{
  "model": "multi-label image tagger",
  "dataset": "photos of plants, animals and fungi (iNaturalist)",
  "train_examples": 155796,
  "image_size": 32,
  "crop_scale_min": 1,
  "horizontal_flip": true,
  "arch": "repvgg",
  "norm": "batchnorm",
  "hidden_act": "leaky_relu",
  "depths": [2, 2, 2, 2],
  "kernel_size": 3,
  "stem": "deep",
  "widths": [64, 128, 256, 512],
  "num_labels": 75,
  "mixing": "mixup",
  "init": "orthogonal",
  "optimizer": "muon",
  "muon_scale": "match_rms_adamw",
  "learning_rate": 0.0075,
  "momentum": 0.9,
  "nesterov": true,
  "orthogonalizer": "polar_express",
  "adamw_lr_other_params": 0.00099,
  "max_grad_norm": 0.5,
  "ema_decay": 0.995,
  "max_steps": 24900,
  "batch_size": 64,
  "epochs": 10.2,
  "lr_schedule": "wsd",
  "decay_fraction": 0.2,
  "final_lr_fraction": 0.05,
  "warmup_steps": 490,
  "weight_decay": 0.02,
  "adamw_weight_decay_other_params": 0
}
Rows from block 4 of a small multi-label image tagger, named by matrix and row number. Rows with one number belong to one channel. Each number is 128 + 32 x the weight over its row's rms, rounded and kept within 0 to 255. All counts start at 0. Numbers have three digits each.
After each channel's rows are labels from the 100 images, of 14976, where the channel reaches its highest value: "responds to" is what is common among them. Only what is clearly more common there than usual is listed. The data: photos of plants, animals and fungi (iNaturalist).
# c3: 3x3 conv, stride 2 (model.blocks.4.c3.weight, 256x128x3x3, each kernel summed), inputs 0-127
# c1: pointwise conv, stride 2 (model.blocks.4.c1.weight, 256x128x1x1), inputs 0-127

c3.176:159100099200171125168152116138127130103103098073124139079106117155106110114107106105169111091132061096109114119166098200074114151104100137091178114078109115164079203075112124119149108086160096159130097090096104121112133117107135079129108071164172093142124125152099165199104152120107146088138130109134146139158181106173112076173075071147087149127130189178124134094109121118155159106176
c1.176:189111114169158078167108085094133130114081082087162138085108158159136089123102118124125114148139071105118133148158099150109161139151135162073147125075080111177105217122080108108159139098158085135109152101130109109099112095113147110122094089160172063152106146100101139122120133123097160106110081090138162106188143070205094109157078089167088158123149122105103077127078113088181108134178
responds to: class Insecta; phylum Arthropoda

c3.19:150122133113198062129099102134119193132142125128164145180105123073111074104121160131123119133111126114137148147138082103114155174148095155142095104177101143146111212125127164114072151139127066105091173139090101073139136131127146115122178181120125155170126140133118137152151089206139148123190137106109155116129127098139098097150087122093095154060149188144076049193187146098074134128123
c1.19:176095135094141106113096123106128191148153171116156106174138154100136108122123164117095100148119104123128150133158080113130093183143078168155166089132067172143063176190098163152101129134120084151122175124121106122198113146130161135132106187121138134206131118108103145135128103192127131102198168058080162117158126103104169119121119106113093156114180199128088062173135170140095116091137
responds to: phylum Tracheophyta; kingdom Plantae; class Magnoliopsida

c3.230:103138103125137141153118105145143099126201131111141093118117103099144102102124128139104183133113125114076105141147137153155096097164122147146128120220136077131168105114113085175082103111108255109127156103116135098130102123140133117143104110125123102091094136112179114053132066110107122152101066149138120123117161096197110143137099116104159099211117094105106119081131185099108077144081
c1.230:072154113117147129152170109148145110156250129114157143088092117093163113109082108113128177125145090148128124185123124148141115097125144175125141104144196104177134148128193073173116098118110255110142130118134128049088092120146128134128139140147135116126122185109147108055128105092105117102114127128130099117111135100201128129164100145103154109142105126130101123097149215133116090134097
responds to: kingdom Plantae; phylum Tracheophyta; class Magnoliopsida

c3.142:096113108117067110080131123145088061192156136130112138144109196107174111113127106118098107143125175127133109136077165079106110142104138129193172136145108126127186149081126104071110130138104150127125115191084125139134086169106144091132096095195158127110121113110141162162166084094157084090110174091117101130099080090113092199107105143064142075085129108142085067184097112121080102097136
c1.142:113117094125072106104091121116114124232191125156132115089115160152152109107111049103123094118133185120091100140101178099092126171109127149184158107182108147140112160066110134070127115187094165133102123129139118123161129128135121116146094122194170150163116140074110161114151086089120110136146185094098082181124078112111103178152122109072088100087127110136131084148097103095121091055122
responds to: phylum Tracheophyta; kingdom Plantae

c3.71:142177130100109122116088089137176151141081095119148106107101113153173120095181126111124154213155151131118159161095149084144126145155162176130134166118141137120151046156137118133107159103113128165079196177138118149120149087111126128091204175091206185122131179130123106162087155105189158125127112148124088109175129102101079147133155160143167175200138195102167132105111164122111096133145
c1.71:144175118114127114183049088157171140127082105154164143118101128151134119095138135144126107209176127111158153119126136096183111126149141126126155163128148105129157074098130116136120167134067158172105202173160141118123151100166117123099210167121165184134124195129132086146097155104180161149103120127123091121202106071106088101154149116144197127180095196105136108128080160102118131114156
responds to: phylum Arthropoda; class Insecta; order Lepidoptera; family: Nymphalidae

c3.208:156116110112074146114111120122138096134112140235110141147116119128110123122056073118156134128136090132078143134080071092109114102077104137131131120103178170130122176157095119106172151146130153117149135073111167163098109105140176094123148198151164117123050106140129126179142095179101192167089109099115099129147138138144073088158119146109090143078093078197095077150074129129076146102120
c1.208:147101115106071096154108168133124094136094174237120140144102105063175132166096083131108135128116133153118120135106030083126132133089112152106114114104130160136131153149097105132183152162157190117144145069143154130091152136130150109123151173153189096137084118108124109215189056147106179168121110122113106163131135140165106115133113175150103108063109067167107096111104165105130137123129
responds to: class Insecta; phylum Arthropoda; order: Lepidoptera; order Coleoptera

c3.89:104101169139094134102133162135119155110131164114093171143119089103080107124163148091102237178084113091101072193130118125107129119099115144115139121139144095152162132171123193187098130105135082113199138138134130131155081082092120101128109117129247148126136119080106135133083115043140157111161111118113106088128120145101145117091114061098130095126080116130117138144120148188123107104076
c1.89:147105129138092152102138151156113154116146152105099149147161123109061109143147134106128205158095135086087102146133144114096143088100121130121164111147168114118175159177165174143092152082143067131172160125174134109121080040095115111077149121127227125088141161117124171150095112112155124099148094113101095127122089121057151150077149130084114119108066087104111141118086175180137088070076
responds to: phylum Tracheophyta; kingdom Plantae

c3.50:129173123125134146124097168100103106114144145148085088086126191113135115112177038107177143246149127102144131114152072128128085119069112155086097093127163115131171085073077108146081122100143161145197056110151115125129182114143109071128113125151090152118143089103128091170103117124101083154136096154166083114059090131149058119137125122121095112126140112122150119145130122118109146129078
c1.50:154143135135093135109135133086146110117145159137088090109137175081185126122196062122124113188126118101150098145171057108121121096124092121105104112081116090149145091102057109147070125121142142104203069101131124090121162096154116104123112127160116129120146089085117070194106134155120113117142118209132068111061113122133000137124137113105138107135121120114154133147151092120143176123090
responds to: order Lepidoptera

c3.93:126149095140112025117112088145166102116142169138079144117129063094117104145118108153142186170198208125111154147092140137165132111127126129132086099147126127132152182146147129144082192119164156127085100148172141125128112126190073116173111125126104173174153155100111134112138117122113112103134120159155136101105219106116138142125124161110162071125096188145061093125124114095197165151058
c1.93:106152115121113065102148095102131065123131148139099112095145121106087088119135120215130150165119142142099141152079171127158107160131119137176109083098096149136138115138106137133084224129148106130071107123122161079109088133109079123180129116045142148170164147138133109156129122109107108135170081151133143116121254164086144200124106162124171108158093155120087132107097111133181159108095
responds to: order Lepidoptera

c3.179:144061091130049090177116119128182098131155143132178097121089112142139139132167139145093116095147116083185074110108104095132114150124106139121138148152083115081136124167127109119066154151128163155105121152138145126190089147173084123120066116076096113169139125108119100101144081104114091158111091099080178107147100086128109139095147118115167085201116029111124102096162173119142064157082
c1.179:143068053128062112131123085113167081106167137128153097100103163182157128116162144120105139079131086095215047109104134143141107153152139107100133166149070094099153131140161084129064102126147138143107138128133111156136063136180094129120120124099063157146132127154088107091094081080101138127110126084093160153132120099136112115068125119109167122155077047134110086092145169154151086152096
responds to: order Passeriformes

c3.173:159165176167078120113123162160114118093157153141122074078124176094181118108164101108143150123142118112062134168159126132119184189136116108196201114115173131200148127165163142079175125124101084114148105141176121113116145104121160085148130098164085161094100077156139124160143099133160109122157192085190180105078122125091114141123156114074169092081105143118073123105108172166106135134125
c1.173:146135149172094126068126160173150121104079118155069094078119185097133112085149107130140178138091126147080106156134152121121163173149112123191195115108125102176148133107111124104093126131128101119175085115153116106139177122137175092130108121160079121103067070121092106129168096120130111099160194102183158142113113139099052101169153081047152102086081156139101134145108155174070140102108
responds to: kingdom Plantae; phylum Tracheophyta; class Magnoliopsida

c3.207:107152168140150145109128133143167152118097121194104110143151045082184086155126104127096129131145083134131177155098146238110128060091111180098126097199147066152099170091124146142097072179141106134105123095098108133084157119128090153135135059108080115129115141193119116128094155156099112130094095110119120114134113170120126142101113110075127121074092102122094161158080149117140115065153
c1.207:096137158180176115115168144149163101097156172195084112134152062096128071125116105132093159163201113150085157146098162192111136094118110149125118098146131053135087181104121157134077104111142079128129105132116082104124105105134092130138112082133095063152136148180140111133081127117092135132092121077087127137153103196125154129153139114106132161110103096148100147153024148085127112061156
responds to: order Passeriformes

c3.21:119124110096101093165150098137158150159095119150084115138130107185101159143133151130189149195150140123145135175151158123096098145118119132122141157121180118096154127115106157127122216112131137094152109131139102159169111116204088074181182166162155099131145110070113115176168106163126124099157101078100193121099121136157185129120125197172125137206085149180165108128099110112173098129048
c1.21:105106083127115122139145114098217146165118083126093107121138068162131133128150143104131157172135144078148151110153157117088133154094116168107076179197174114111135146067126140103118183134137179054150155118140130122169140132202077080143174196148154121133134121064079070174144123134099120102151113100124180133131122171150185120086122155146138117183140127171175127176144093101140108096088
responds to: order Lepidoptera

c3.238:151149159162130133087104146107104026127096127152104144164135077100097135137112110112099125128114146136131106181125191127108156110195152146165141154125086137168138132158129169131117146101156110152057163111103133075167132098154183172158128152128094164205143159179121176088103086119186132102092107155140182147132157101157124169085136114100190094192140070083158150097162074130090135117140
c1.238:137139169157170088136115136128087050124103142142122150130160095107134117147089153144083121144155129176096121116126204164156167110143170170106154154099135152116171101185185134127116148109180096138085189080090157077141130130179213162156134146131117191203170128116149164073121107104159130139098122159176129138107140149152126188124138110087194130147165108134152155065154118161092175126139
responds to: order Passeriformes

c3.108:088134103128103113131094071103081136129135230121099145121075170110105161104163094100127141065155079187084130115144078146149131121098081107114100142110122126131129133053087152112083136076143184133138140093151136131148126126112074139112110108093147086086124065099124108134093141115165084106128144103187107094146161090181057077132156070115130099120088131190109157173138111078105156159113
c1.108:089132125112118120119129077104080105098135196155072174124119119142085123070166114103112118061144063202153114121149099148153125140110124099095145145138126128169180090064154135142099100152141176134098143134148114130079081108125110109099132146062138079098071063114109096149066113147122100120115164083205111097150155101183095115122167088143071109105089121184089148157166108100122158125133
responds to: phylum Arthropoda; class Insecta; order: Lepidoptera; class Magnoliopsida

c3.96:147142183122085138143078118150115138169142105243096137186141116054141127093112133161053073119135117127157166112061128181089142133158163207140141140106109102115110132127154104102163057173169106143090184114124128126152142145112095184138155109086057096120145104139127156153120126111144097098086096119113123133126148106114101107129119080125102090150138081146189136125132072072101093122135
c1.96:155173141146095147122114153148186135175146117194172156170105140096199138098117174151094137095115125149159134085142109127129136152096139183118192143121160126115084105112255109096121068121174049151139172151085138121163153195118092136137133140123072106130161149136168145133131124089144105133098141109141095158096137155144149143155164094117150090164165103195143115118108158124158124125113
responds to: order Passeriformes

c3.255:085156088141095161122114142142140095079159142128166099081111133128109146136095084145161152129112132139126114096143100144181151060131234108143067166140077153140111125128098091155085120139091109130180091126148193133115186122115191122128102103137135132170130107169150111080137110103098126158083101233120150160171142203077148144153118113120134069158164120151110180131178136141159167142109
c1.255:073152105152125183132130110119137129124119123129155106143130080142087179119118063099123174108145149169159142128119067128180130067099214124159070154130132196123104117092116116169131110128137133162152094119143149146094189103172163109156090122120117128165140094233123123099145110136113119171097096204080111094135173177076130158146129119147131110149169108097112157173120142141156213165107
responds to: class Aves

c3.144:135097076105113126144105126182204140170112106165141103104124120096099096182169189158161077104112093120068155103113141127090223158108127142098112123145129129146089151176109085150109153132163114094102132136179094124102134118147109151150139070157078136127097129164132118183130140072162143092138132165119143119255139140100108139210118098149115079116140103094165177096110134136120139115137
c1.144:116149052091105128107102136142158133180177126182158115147131149152109109173146167176129063102150132145112148115139144110080162145121133078096141164174155119163120166160119067145090180119216077112162146145180101094111193099120114137101178109148103130121111139137141109187107160087156163087111107158140161088201125143129127196212119092142137108119175113088137186113126142143162114125113
responds to: phylum Arthropoda; class Insecta; order Lepidoptera; family: Nymphalidae

c3.25:197175144084097121148111097102145187107093165163107157135146124155119119142196115142136114064131109131099179138139096162142099125093132153109141132093153165147099117146096100105101108164081103109114148105154135162207123088204139094184116111107131098139123084109150116093146093088120157191103118154126223112099146158085135094114130115166088227126203109142130125136129136087106097083116
c1.25:160130132132132081128093063099122185098105128139093119112162105110130135132170156128136128044117079105106175129126091134100092095103142143078091099120184162180106129127104132127111126172091120123122169141140148157179102113182158115164119099082114143091133065158154091097157109105160137168120105164110180126088131115106155074101098121132089236130204153120128111153116169049104100074103
responds to: class Insecta; phylum Arthropoda; order Coleoptera

c3.134:170096106120081087126150093095108182124127100147154118138117139098111141137061107150099115125111130162138127116082085126139171109142132092132125179139125087105125075059109129097148171144161129123109064125089158154086118151142106102172103163161102150158117113126136104141105182190108110105144135138123137155236101085129152080130078120182148116132080105189099117165123076072087232147102
c1.134:188141142119106122103124129090132177099137119114192106134134160100122126129062149099156124129150152177080133112122142082133163141161093145097151140132140066095162049059113118112104157191149132142095128140138182160071115103124097130162121162135117152176169156084123158140130179154098156104169213131116126130207116110107123029144093146163172155117077111161105146138122118086106191124132
responds to: phylum Arthropoda; class Insecta; order Lepidoptera; family: Nymphalidae

c3.82:166080140097154088138138125120085183132102099093136122088158131124167086096151163090102091117109093096091139151114202078144123155106126149096122087124140126094095136173141152103181097126100096118119201172095151047141092135133179167110170154084074116141101149148167180094159111167126174110126164119099124118092111133172168134142094048112132180126151166071107129126093149070103107129187
c1.82:161079132112141071118134099131102168103123127118171141065125127111189155094127108090088087112098107084114140118102150096150103150098117161066127097152148117107083140149113150094174107158067126153117149103096194089130085128104162179106165159056070132139067174132189210100112133113129146090122130066092119093074101153185136134129097108131089184099161135101096145088123144104086113119147
responds to: class Insecta; phylum Arthropoda; order Lepidoptera

c3.85:146178172124094148120179110152134070119144110085088107106133169123136120148139093092106153055081105087132097120135116095129180043149102155141127089141151132097156113179115111106166136133099150153099116130096128096186128166139142123114187149099092098135163111127161183106150165216081133119110173057123115091209142121162164118131126157158093127099107147153095055157140065129153168158129
c1.85:134124096104115112088182085118166098117088097113102104127141160138145139131136126122117138077041068106092066111116099101127164074127098120092157106187110104092135108170134126089198156125111158180105138133099109070168172136125125164112139186107097136169183107141197147119127162167125146104153183102136110108175142081160170109093136125100107092113097174151145086131139045146197162132114
responds to: order Lepidoptera; phylum Tracheophyta; kingdom Plantae; class Magnoliopsida

c3.102:082200118130102130100057100143125129079189146121157119132145206120115084069225101116148140141162129126145133125102106118178126106112111145142136122126109163139123158107101131134034155099112155150132129168143118121158117124146139110161150054159162136190083110088182118139120140101107101108147100116136135090132106096054096228108128087063140072118104111145106127145138088093113114124158
c1.102:079221126137137102139068105137135133124211091112161155125152155126110091118202086125137131107142105106133159133129101148159129106107135145178104138120122143170119105120100095147079175148095164138150095160143145123155109130139097156185140046159198111190093115084189115098148140117111100089131103118086148101115087111129097221079129116122134068135087107145081144181142115107132101107187
responds to: order Odonata

c3.118:068166093195092137078125142153108084118186116153142124144176171123084222146104144130126109137134120174117004092127092131108129127171117158136125148114091158165135104129110138128071132135090100071120116133128113143158201133165101110124108091090140105139156093109128140148100079092150117112140141103127074142131135118148091135099126143175156107176029073143149102103111079084132116108134
c1.118:092096092211078135066165150121114084149184123142181115107166171106074161119125134121144129155145049147150071098172104117180113112138166155118158172159132170142117138124132162107137138111092134090107078134113133140149184093157125061082113128129081104110169115077142135151097095055165117138140176105125066151115162144122097147136109121134162112180068088130148094062122092093152112122154
responds to: phylum Chordata; class Aves; order Passeriformes

c3.43:114169101126115132087097139113173084144165198146107109103096086115151114121109107082107135171087139055153138137108180144148138059141135084106106114230121119142188119110110104098128147120119101115136054106088104129189165118131117141162148141140126214161191145137091103138157076132136141149085118120111093144031120103120096177117109168155105100106133181102141080152157109145117141123096
c1.43:111140131104106132081109117102114123198124164108169104073120123150106088088154101082138149163107105042125093152100105132196104060133109098153129075185127142143163118125112139103129131124082139117126105088041170165147111136130091112152154113180107217128201181166103129150150098131090172127133135130103051138094104120117114137121094167156096129110127167096140081144111106127152122098052
responds to: kingdom Plantae; phylum Tracheophyta; class Magnoliopsida

c3.90:108209092183162062111098108110108116148124116129176105175107105143135118103154098174075133106138191120038183189170102161129173116195087122134161160123100100103150161126119127136143124137101138108071142105138074101139202117084127130117082086105144151146121127144120127135083125073162130120157062137128194173120117129141091112095127149116131130154100211110115151132142110157077108091104
c1.90:146200091162126119094116108149121150112128110150171050140151088149117101117135087165131092122148186122080204150178096145140167117171125139126156160176066128102127142171184145141177115146120140093113159108119090129106192104095120149133104127107119143150109137152086140100097126081159140095179082149130192208086155110150086156086145149138149113157084209154138151107153100130089142056130
responds to: class Aves; order Passeriformes

c3.15:104140103119099095107135224102120138076153176128122120180067114114155127125085150157176132074085107159134090113085139104146167151093111112155153114118137135125183151113128122128096092142107216118156115101171131113123127120153075113104130083169121147092125137131166154159090138118120127106121192127120106103136111107143094210112115137111105199143144117101200123154203091021167135114140
c1.15:099106115117139093124159222073126132092148194127122137130084104133082149096121170154169137063163107120110114139130165103126149101135112125157166139128125110111173135093133096124117109118121173090175097106129118118121160104156092102150156072135100148100132134118156121169130159100132079101135196127140094092106149058132114147148098173102081179152135105144198100172216096042162049123129
responds to: phylum Arthropoda; class Insecta; order Lepidoptera

c3.58:128038169146081033140168106134134119152190092143158190096142141149099082143137150140130140169125162154142058111093094098118161119136140135131185176206088094143101109164115130113115156122115172105099131126160141141107100101136111092141048103121082103130070099088133106111139125160091136102116145131143085119118145117101090177165128120125198124124118149058087141131124046169125143133121
c1.58:166046152115107083179142076120095133185179104162143158118064097129112114170156126115126136138137130173145032153129094111109131127124118148145138187173125099163136123120164115087116182170146130067125127143104153186126118128113102108162139093100107148146089124069128124075097134194088120120093128159136091106099098113103098182116123130095220149104091159093098153128102073180143174113150
responds to: order Passeriformes

c3.65:104096118110157115043126151139185135081075168255125079128114096070117145143182112113116099110183129145117134113158132140110159091113128163107127134143127130131141163168099106103121147105154152113115112135175092113089154118151103126097116146111125132097172169119112094152096121091100130117212119127183091123089053157106116118134143088146150099109127122090118147248106111101110102150096
c1.65:099133097095148139083096144161172105106069120153115074156099091078103142094124136118092061138169124116123079066141164159107156121108137146150150149130128138152142159140108133140097091108155165172093114153171096136105173120176092074110099158098149124116162144141139138130086130110111097173216120134213079148109054144107141109135145082154149125102114139050140121174067132086103078156063
responds to: phylum Arthropoda

c3.159:101080130088116136052163091116158121124085111119164093128140125134150118099081105178126146172112086117194139130063168199152139108162156213108139115134105137130137147144116144149145129120102112138116121096054119149111107148163083086119159130090094101094138111207136108148142164102063120176118114128138126163126161107096125099116101086149122133102113086126109192163088099114242140161178
c1.159:089100113104124116057120071147147125106081082170159088124151080141139135123082122117143093163131068105191141131091128185158149089130118208073135119148104141112158143113157129159141067125097156123124149132093155136109136131174046117145105118085107120080123148227150092127144153135063154172142108067176089130118121111116133110125096100148125118156130110141110192195129106082188107139132
responds to: class Aves; order Passeriformes

c3.27:103093143135105196113118150126137098125183148076176087115106111184105092094161099166093117088162113173194155181144127108133099085134157173068072113200158124120206146077129112125171131147127110133111098126106173156171160141149139134176137137170174146118094106091114114087075115090137125147190150097093155098137128118128126146124151139077182134096152121056105134134130136138190120178173
c1.27:143101089143059150124120139178137087071138146091164107123140144189116072082147097109049115090164129120175142157172075153151120114123150177031128124197115141126222150133116103112168111136132109162107131151069111158137127141157132132202130112152135109138104092080122094080087118114148131105179133088107175128145131164118125115129140131115155160076138084090097106164121124124155095191157
responds to: order Passeriformes

c3.69:104147121144049128118125146098210178123152107131138156135139190094155123120138112145141135112133098117147091085084075104153075096054135095103148123072107127079089135074148098119157126131118149084121151162106102213132104132168104112150099142110107090135133138157128134132114119162119153088138091124158162125132088100168044159139110139107150094093138179200096144240097113102153114104096
c1.69:096160190113111117145158152088186127105148117115122152117107171127156056113147107179141148122107129105175136125127091122140140086084120152116179105126118116104078141129194099125139172138131114108136160216139078165119134147124107126138122150150086036171145146141136154189088082149134116107123138085155135092169067098126076167110099102143151084098138108203121152231125136110115098069129
responds to: order Odonata

c3.236:109142164107110158108196110169147167159120135128123108138151071148121079112168116111082135114087134173100076116176092104110122168072142089094154080051078129098085149104135118157074117118149163112108145114137151106092113141129115096152126086126084150084114185093134076162147101114150163119136101141137094143159140096147136138143157167191068185029141122143088147051117131084108118127080
c1.236:092112149079084103070150134154143140139082125094121132135115118116151107136150089102099138128129135153097088088145101102133100171060165101127150076065060098063068102125134124144085161137132153171110135139164142131124093169115148110170116042117137108103110188087149060176151105084152155134134090089091082165133085088127116137120117155200086131069130138144083124086155075089106117105106
responds to: phylum Arthropoda; class Insecta; order Lepidoptera