From a checkpoint of a small multi-label image tagger.
Model: 5.32M parameters, 32-pixel images, arch repvgg, norm batchnorm, depths [2, 2, 2, 2], widths [64, 128, 256, 512].
Training: muon at rate 0.0075, 24900 steps, batches of 64.
Data: trained on photos of plants, animals and fungi (iNaturalist), 155796 training examples, 10.2 epochs.
Rows from block 3 of a small multi-label image tagger, named by matrix and row number. Rows with one number belong to one channel. Each number is 500 + 40 x the weight over its row's rms, rounded and kept within 0 to 999. All counts start at 0. Numbers have three digits each.
After each channel's rows are labels from the 100 images, of 14976, where the channel reaches its highest value: "peak at" is the part of the image that holds the peak. Only what is clearly more common there than usual is listed. The data: photos of plants, animals and fungi (iNaturalist). In brackets: how many of the 100.
# c3: 3x3 conv (model.blocks.3.c3.weight, 128x128x3x3, each kernel summed), inputs 64-127
# c1: pointwise conv (model.blocks.3.c1.weight, 128x128x1x1), inputs 64-127

c3.52:506527532478447475526529600490501516521504446442514482493477465438525412538526496512405463426528574515470507519526424456470500466528546454549572485497459489456519510472469501507556468464507501
c1.52:500497525438448448495545587473490480565452498447499487457491478436516439581474526445450467499569585530552509520477462434517546462516542455501517473507446431426528479443504508475560504403490524
peak at: centre (37)

c3.84:548467434513438508494476528536519517488504520510571490536438488435461487443467490452538498508563543488394528538467465547506520478455477488537512496441490491515509506480510451452525384467540515
c1.84:590452438477500484508479527582498488498537536523547503559447341446472525469468472447442504553512501503470498516455507541465506482526473519576523514488512490511527488465467488473502460479493511
peak at: centre (58)

c3.2:514433444419491485638529454480448466456481474437498428466463492505474505461512468474463498509517495482533423518528418527486469450534415504506453460457492422483522515486462511512482475507546506
c1.2:562479482479445555612561448483515493508528514443523481470504556514474468480530504495482516495592493494570461456538440567440478452556460461539506495493519478526573508523489527509498543518497542
peak at: centre (32)

c3.100:467467472496562443511499521479450455508508465462527467431558455496427495505532443453477467524464496497453434578538497452501570522489431531522471552486549522493472475496549508522485534522464483
c1.100:507436447487519440442524562505483422478486478449519494458567451470435540504504426479475493550478455531467438393515495519479553521549469492482569521480503545480513493493519506528508473494501458
peak at: centre (39)

c3.62:483495506478495486455504483460546446487504464497534515489456477518434504529520488431461551510453482530498504496571522495516510444491497516453548533452492446455459495541460486499486502567499495
c1.62:469495486467502479432493483489548452541533543518534458507477487527446480543505478514509633491486514576534530497497519555499482451515529504509503587464458529512415450481465506522480521549527489
peak at: middle right (30)

c3.109:470433466494499558484514433524497541538431463489527562536493386515560474510468426583488582444459514490515499579522545564497507541524454489480523540500500473542514526436406528528511469499566545
c1.109:431443469498483522471515416462489501489441457532511555536493455493492498522475492570511504444490485503474470528490522581455469504530500374599512536481453500564511494481465504513529481499466556
peak at: bottom centre (33)

c3.77:501521473460401544435477480517498487482528501502521426479477512520508461447541507426455470458495502475442410496570530478473531430449499481510465553492477472485547430469452481482532429451439499
c1.77:515482469503469499427512440569521510496367465507548446551475513541476509495573505454439493490518484490400453495537523567508505430460589496545491456500471510460558449509482502527557454516521507
peak at: bottom left (35); bottom right (29)

c3.29:461551559457475450457500457432514479507572494537472468493453446461481534511544471508442481514520437476485416550508490504496553435505548475467514483497592427493529522547418554518500506506495474
c1.29:495508536454492486455512489385532458502471510551434532538505448503481501507455480469420520542509443502507450495465483533500595421519508525456498502509545434491475518567450537479545540483489492
peak at: centre (39)

c3.123:483490483460495506514447514521457499467576474545495520446524581494470466505477494391491444460483552458460477545446517477489439429463454459529480530464544481488518476499462467550643467511629500
c1.123:447517488448493512538420481518438516443543516596496478455485565474481466471502507454480447507468562454503497562514480476530422454486471495530456471484548458450554524480442451572400460474560535
peak at: centre (43)

c3.72:547507477478500480479520581484521487454498470451520530490453536578467460474504530534476464483535414474451526458457527512453474451448472400494546395507521540479554468411594487456461470457457498
c1.72:515511488439483534516516452524573521455488487520485521470403490556501449532545453589466519472499449460452506471492456490375522460445462444492554431487545464499509454452554453444439496454518468
peak at: centre (33)

c3.99:483454509438484480492459465469489452467547468452475512501467464482489523504591494440490479495498613510457422525486500463514472459473492497464533509496453464497515458512521513502480445544544500
c1.99:539476513462470479462475533504459457488576437494511544424511480492533509500578489501500493473495558492475341540492498455517526504512501507447512507446436550544506460540537472485493452482516508
peak at: middle right (30)

c3.111:502477534544567486459609523488468498470435446513533457478491500519469423492471516449510485496466585482542467482492581507516492472444509527464596527493444502387511514438490488519533487487437494
c1.111:468484501540529512497571498458460502504440476586559463481465500565470456483476506461499503504550533503523442474460577487558506470503463538452448563457421488402463523463490481506498527471480460
peak at: centre (51)

c3.64:475469419527493500592576478497472564486549435477493456461513470444517416475519518446508517473432533512543459524485493529489438556460471512553473519454530498450553559529485507476462504508512511
c1.64:357447449500467450617574458513518506490533437490518434534533472495500461482547551471488477475499502528531507513453488546477435468494449454537446485435493495450465523524482498476441537481478535
peak at: centre (39)

c3.95:475438454525485583547466567467478624497479516499503505537472521508547528582542439527482478498573556471482533476506488548504549461469510489471459513524507535505479499486503497496454456520529559
c1.95:482423476523506573485480503451484610467496485471497536558456486559525540564524455503498516529409512440445506449508466534482543475504460464500456507530492550541477499543458506514487449444492534
peak at: top centre (35)

c3.37:424455493441563453467469442469496498475530564493492488456490480478498438460524441480455518469434467517470484550531469416494492494461488494503496581490510487506520512488498533552494480441500506
c1.37:470469499501545484449469464422499496489493519513413481443499457471495481450467456495495493481489508516479469548542472496516465526465432491501527540491496432489527505472530539562506493499512485
peak at: centre (32)

c3.56:542464498486500457495532507439495486482517584516438505470466507536456484497467428470524435479453548472487508544454498460456494445556457513512468540496473533472468531497564512508576427551529534
c1.56:490468475511488486560483552486477521479578583466433502527490516553463505510477522488526482480500532489490483517494486494484482488562477488477540532484483566449526514537506540506511461505529514
peak at: top left (35); middle left (30)

c3.80:524524483430463526471446506567478489503496475476527534486495480521504464528524491406499444514537521476501443540510514479435457422535485507499439517544533499465521520499512455547515472518453474
c1.80:555521474431488490481478508570516477491458500506396532514481473513494477496559507411494508488553505440517465474517453439467434442479506525487444564539548476428506545444537492545485469519462477
peak at: centre (35)

c3.22:542463419511463537470491540421508472537485558455510458553488516505477457482498467521500423501461503467464482556517519446457447484522537487509474615483484410499542464405521442460479472476479454
c1.22:489473444496483522499494553423532502560501547481499452548438510503481461497460491521503451434441516473493494528503521517501464465518516475529467602507511401507546482471513481505464478489460446
peak at: middle left (32)

c3.96:511498451532527532507560511484494565434508481511475497493520441510418467463486501528522515409510490449509482516402498489477475496479545461492510563458465470475516461472472531460542472447604491
c1.96:584485441513506526480583471469521592439521510511460477523508465500471544473483490547505500425455424466500507505491522523516509505516610493497482493456432491465510459451462516500576402459499480
peak at: centre (33)

c3.13:468501495470507472421504553444463452492533429437473485487501504455466532501515445481482507461553369468507457474514504547456478458520468506493457507509500475435449454533505502529372442503570501
c1.13:447473478479542503453484522479444442494568458480481477473491575500472515492480451472498498497520418506479494461528493484494511464556425506505423490486497493414466494536476457520361450506578465
peak at: middle left (28)

c3.91:589454489433517568409446491462477513585491521564487505510435483471509512504494416510539503457464521525533480523524545444487473459459511461496567519467506523476553499458536460432490467447494503
c1.91:556471486527512605457540489560486520589474510542452498538462534509498502536466386386549519493465517478540494470493567477455474536497492484527526509456530545503559471463491454444467496462483521
peak at: centre (40)

c3.47:490484510513602441488483479487497474458489471486445521465486467486502477420459546510462518441487481479513511551487479486474496417456472483538548494506472471439503432469483477497533524408502531
c1.47:444512528457558452514481475459535440433513460485461521488544457527554503404470559469532534464530479416524538548522468507487507451468510484536547512536470485477506438470472493449496480440461507
peak at: bottom right (38)

c3.58:547532440467480518475496490463547444482473530486491461504425478502450480470488442488512471492446543529463447491560461468504571452530503463459509525489429532496465430419561504488450469408523435
c1.58:466517491454472512491524463453480453454495506473494474485478470531456499448499430505558502485478497509497445448531507446477590426547470473517498528476440545496429479365525527493510446426522480
peak at: centre (38); middle right (32)

c3.45:536539546503479480533604478510445537450508483479471499535538463554475494497496562503509484526495505540537492442452479494454514553482536518519482533480526461404538447489494441488418566460453562
c1.45:577520560519542468502533499468472484435479489495468514541500470539473474500545493500578462475485471550505491480496458481465494490421494505515484495463513493434513431441506472472435537513519510
peak at: centre (33)

c3.65:500524444512431478436617529468543496498487438413447469564486453497453486450484533462540540452447439530477512400445457477506498580498472426516545459486482502525472528523474448454558491508482472
c1.65:469394492495495473485597472495478495449507416433461507528448467469514515423509535445501550486445525540497454402473466478473563561466419436494548485452504517474465464463528466425596511478462471
peak at: centre (33)

c3.5:490532483448498558420528490518495418419514469568465541516454513508499465546515544455540519495495457482440452426491520457434448465480487487504493468485501504550488528488507433507487489471514523
c1.5:478597473475468469469509563515533429504541481598452517477450505513455505523545525478482545482502460488448453452452502487505490450516514469471517539467586506527529521464455483604481421552493526
peak at: centre (40)

c3.60:498417474471439451465548471546439518506463532520541522471567534509425507489406504470452541467479478533611442510455534471493446469529475477517465432563446448524505524564441543531451461481483421
c1.60:475408495491492444455510519562485540480485575519547529538550525512448502486448446471481480497516423576466434493430546496517552461510467528484475525495514464507470542572432559494417491412508424
peak at: top centre (39); centre (32)

c3.48:474503473499524496483499498478481567483457458483477462499427492473499461441449468522487478471506468447561501527503459561437474487496448467469496531449489462466477563562503516501528476418462442
c1.48:527474462492497485489500531523510581501447463514472468493422531499519436453519464554473516475516464440572505529492481545423508493504444507485517484453423464487485551538510520497487528494473492
peak at: centre (32)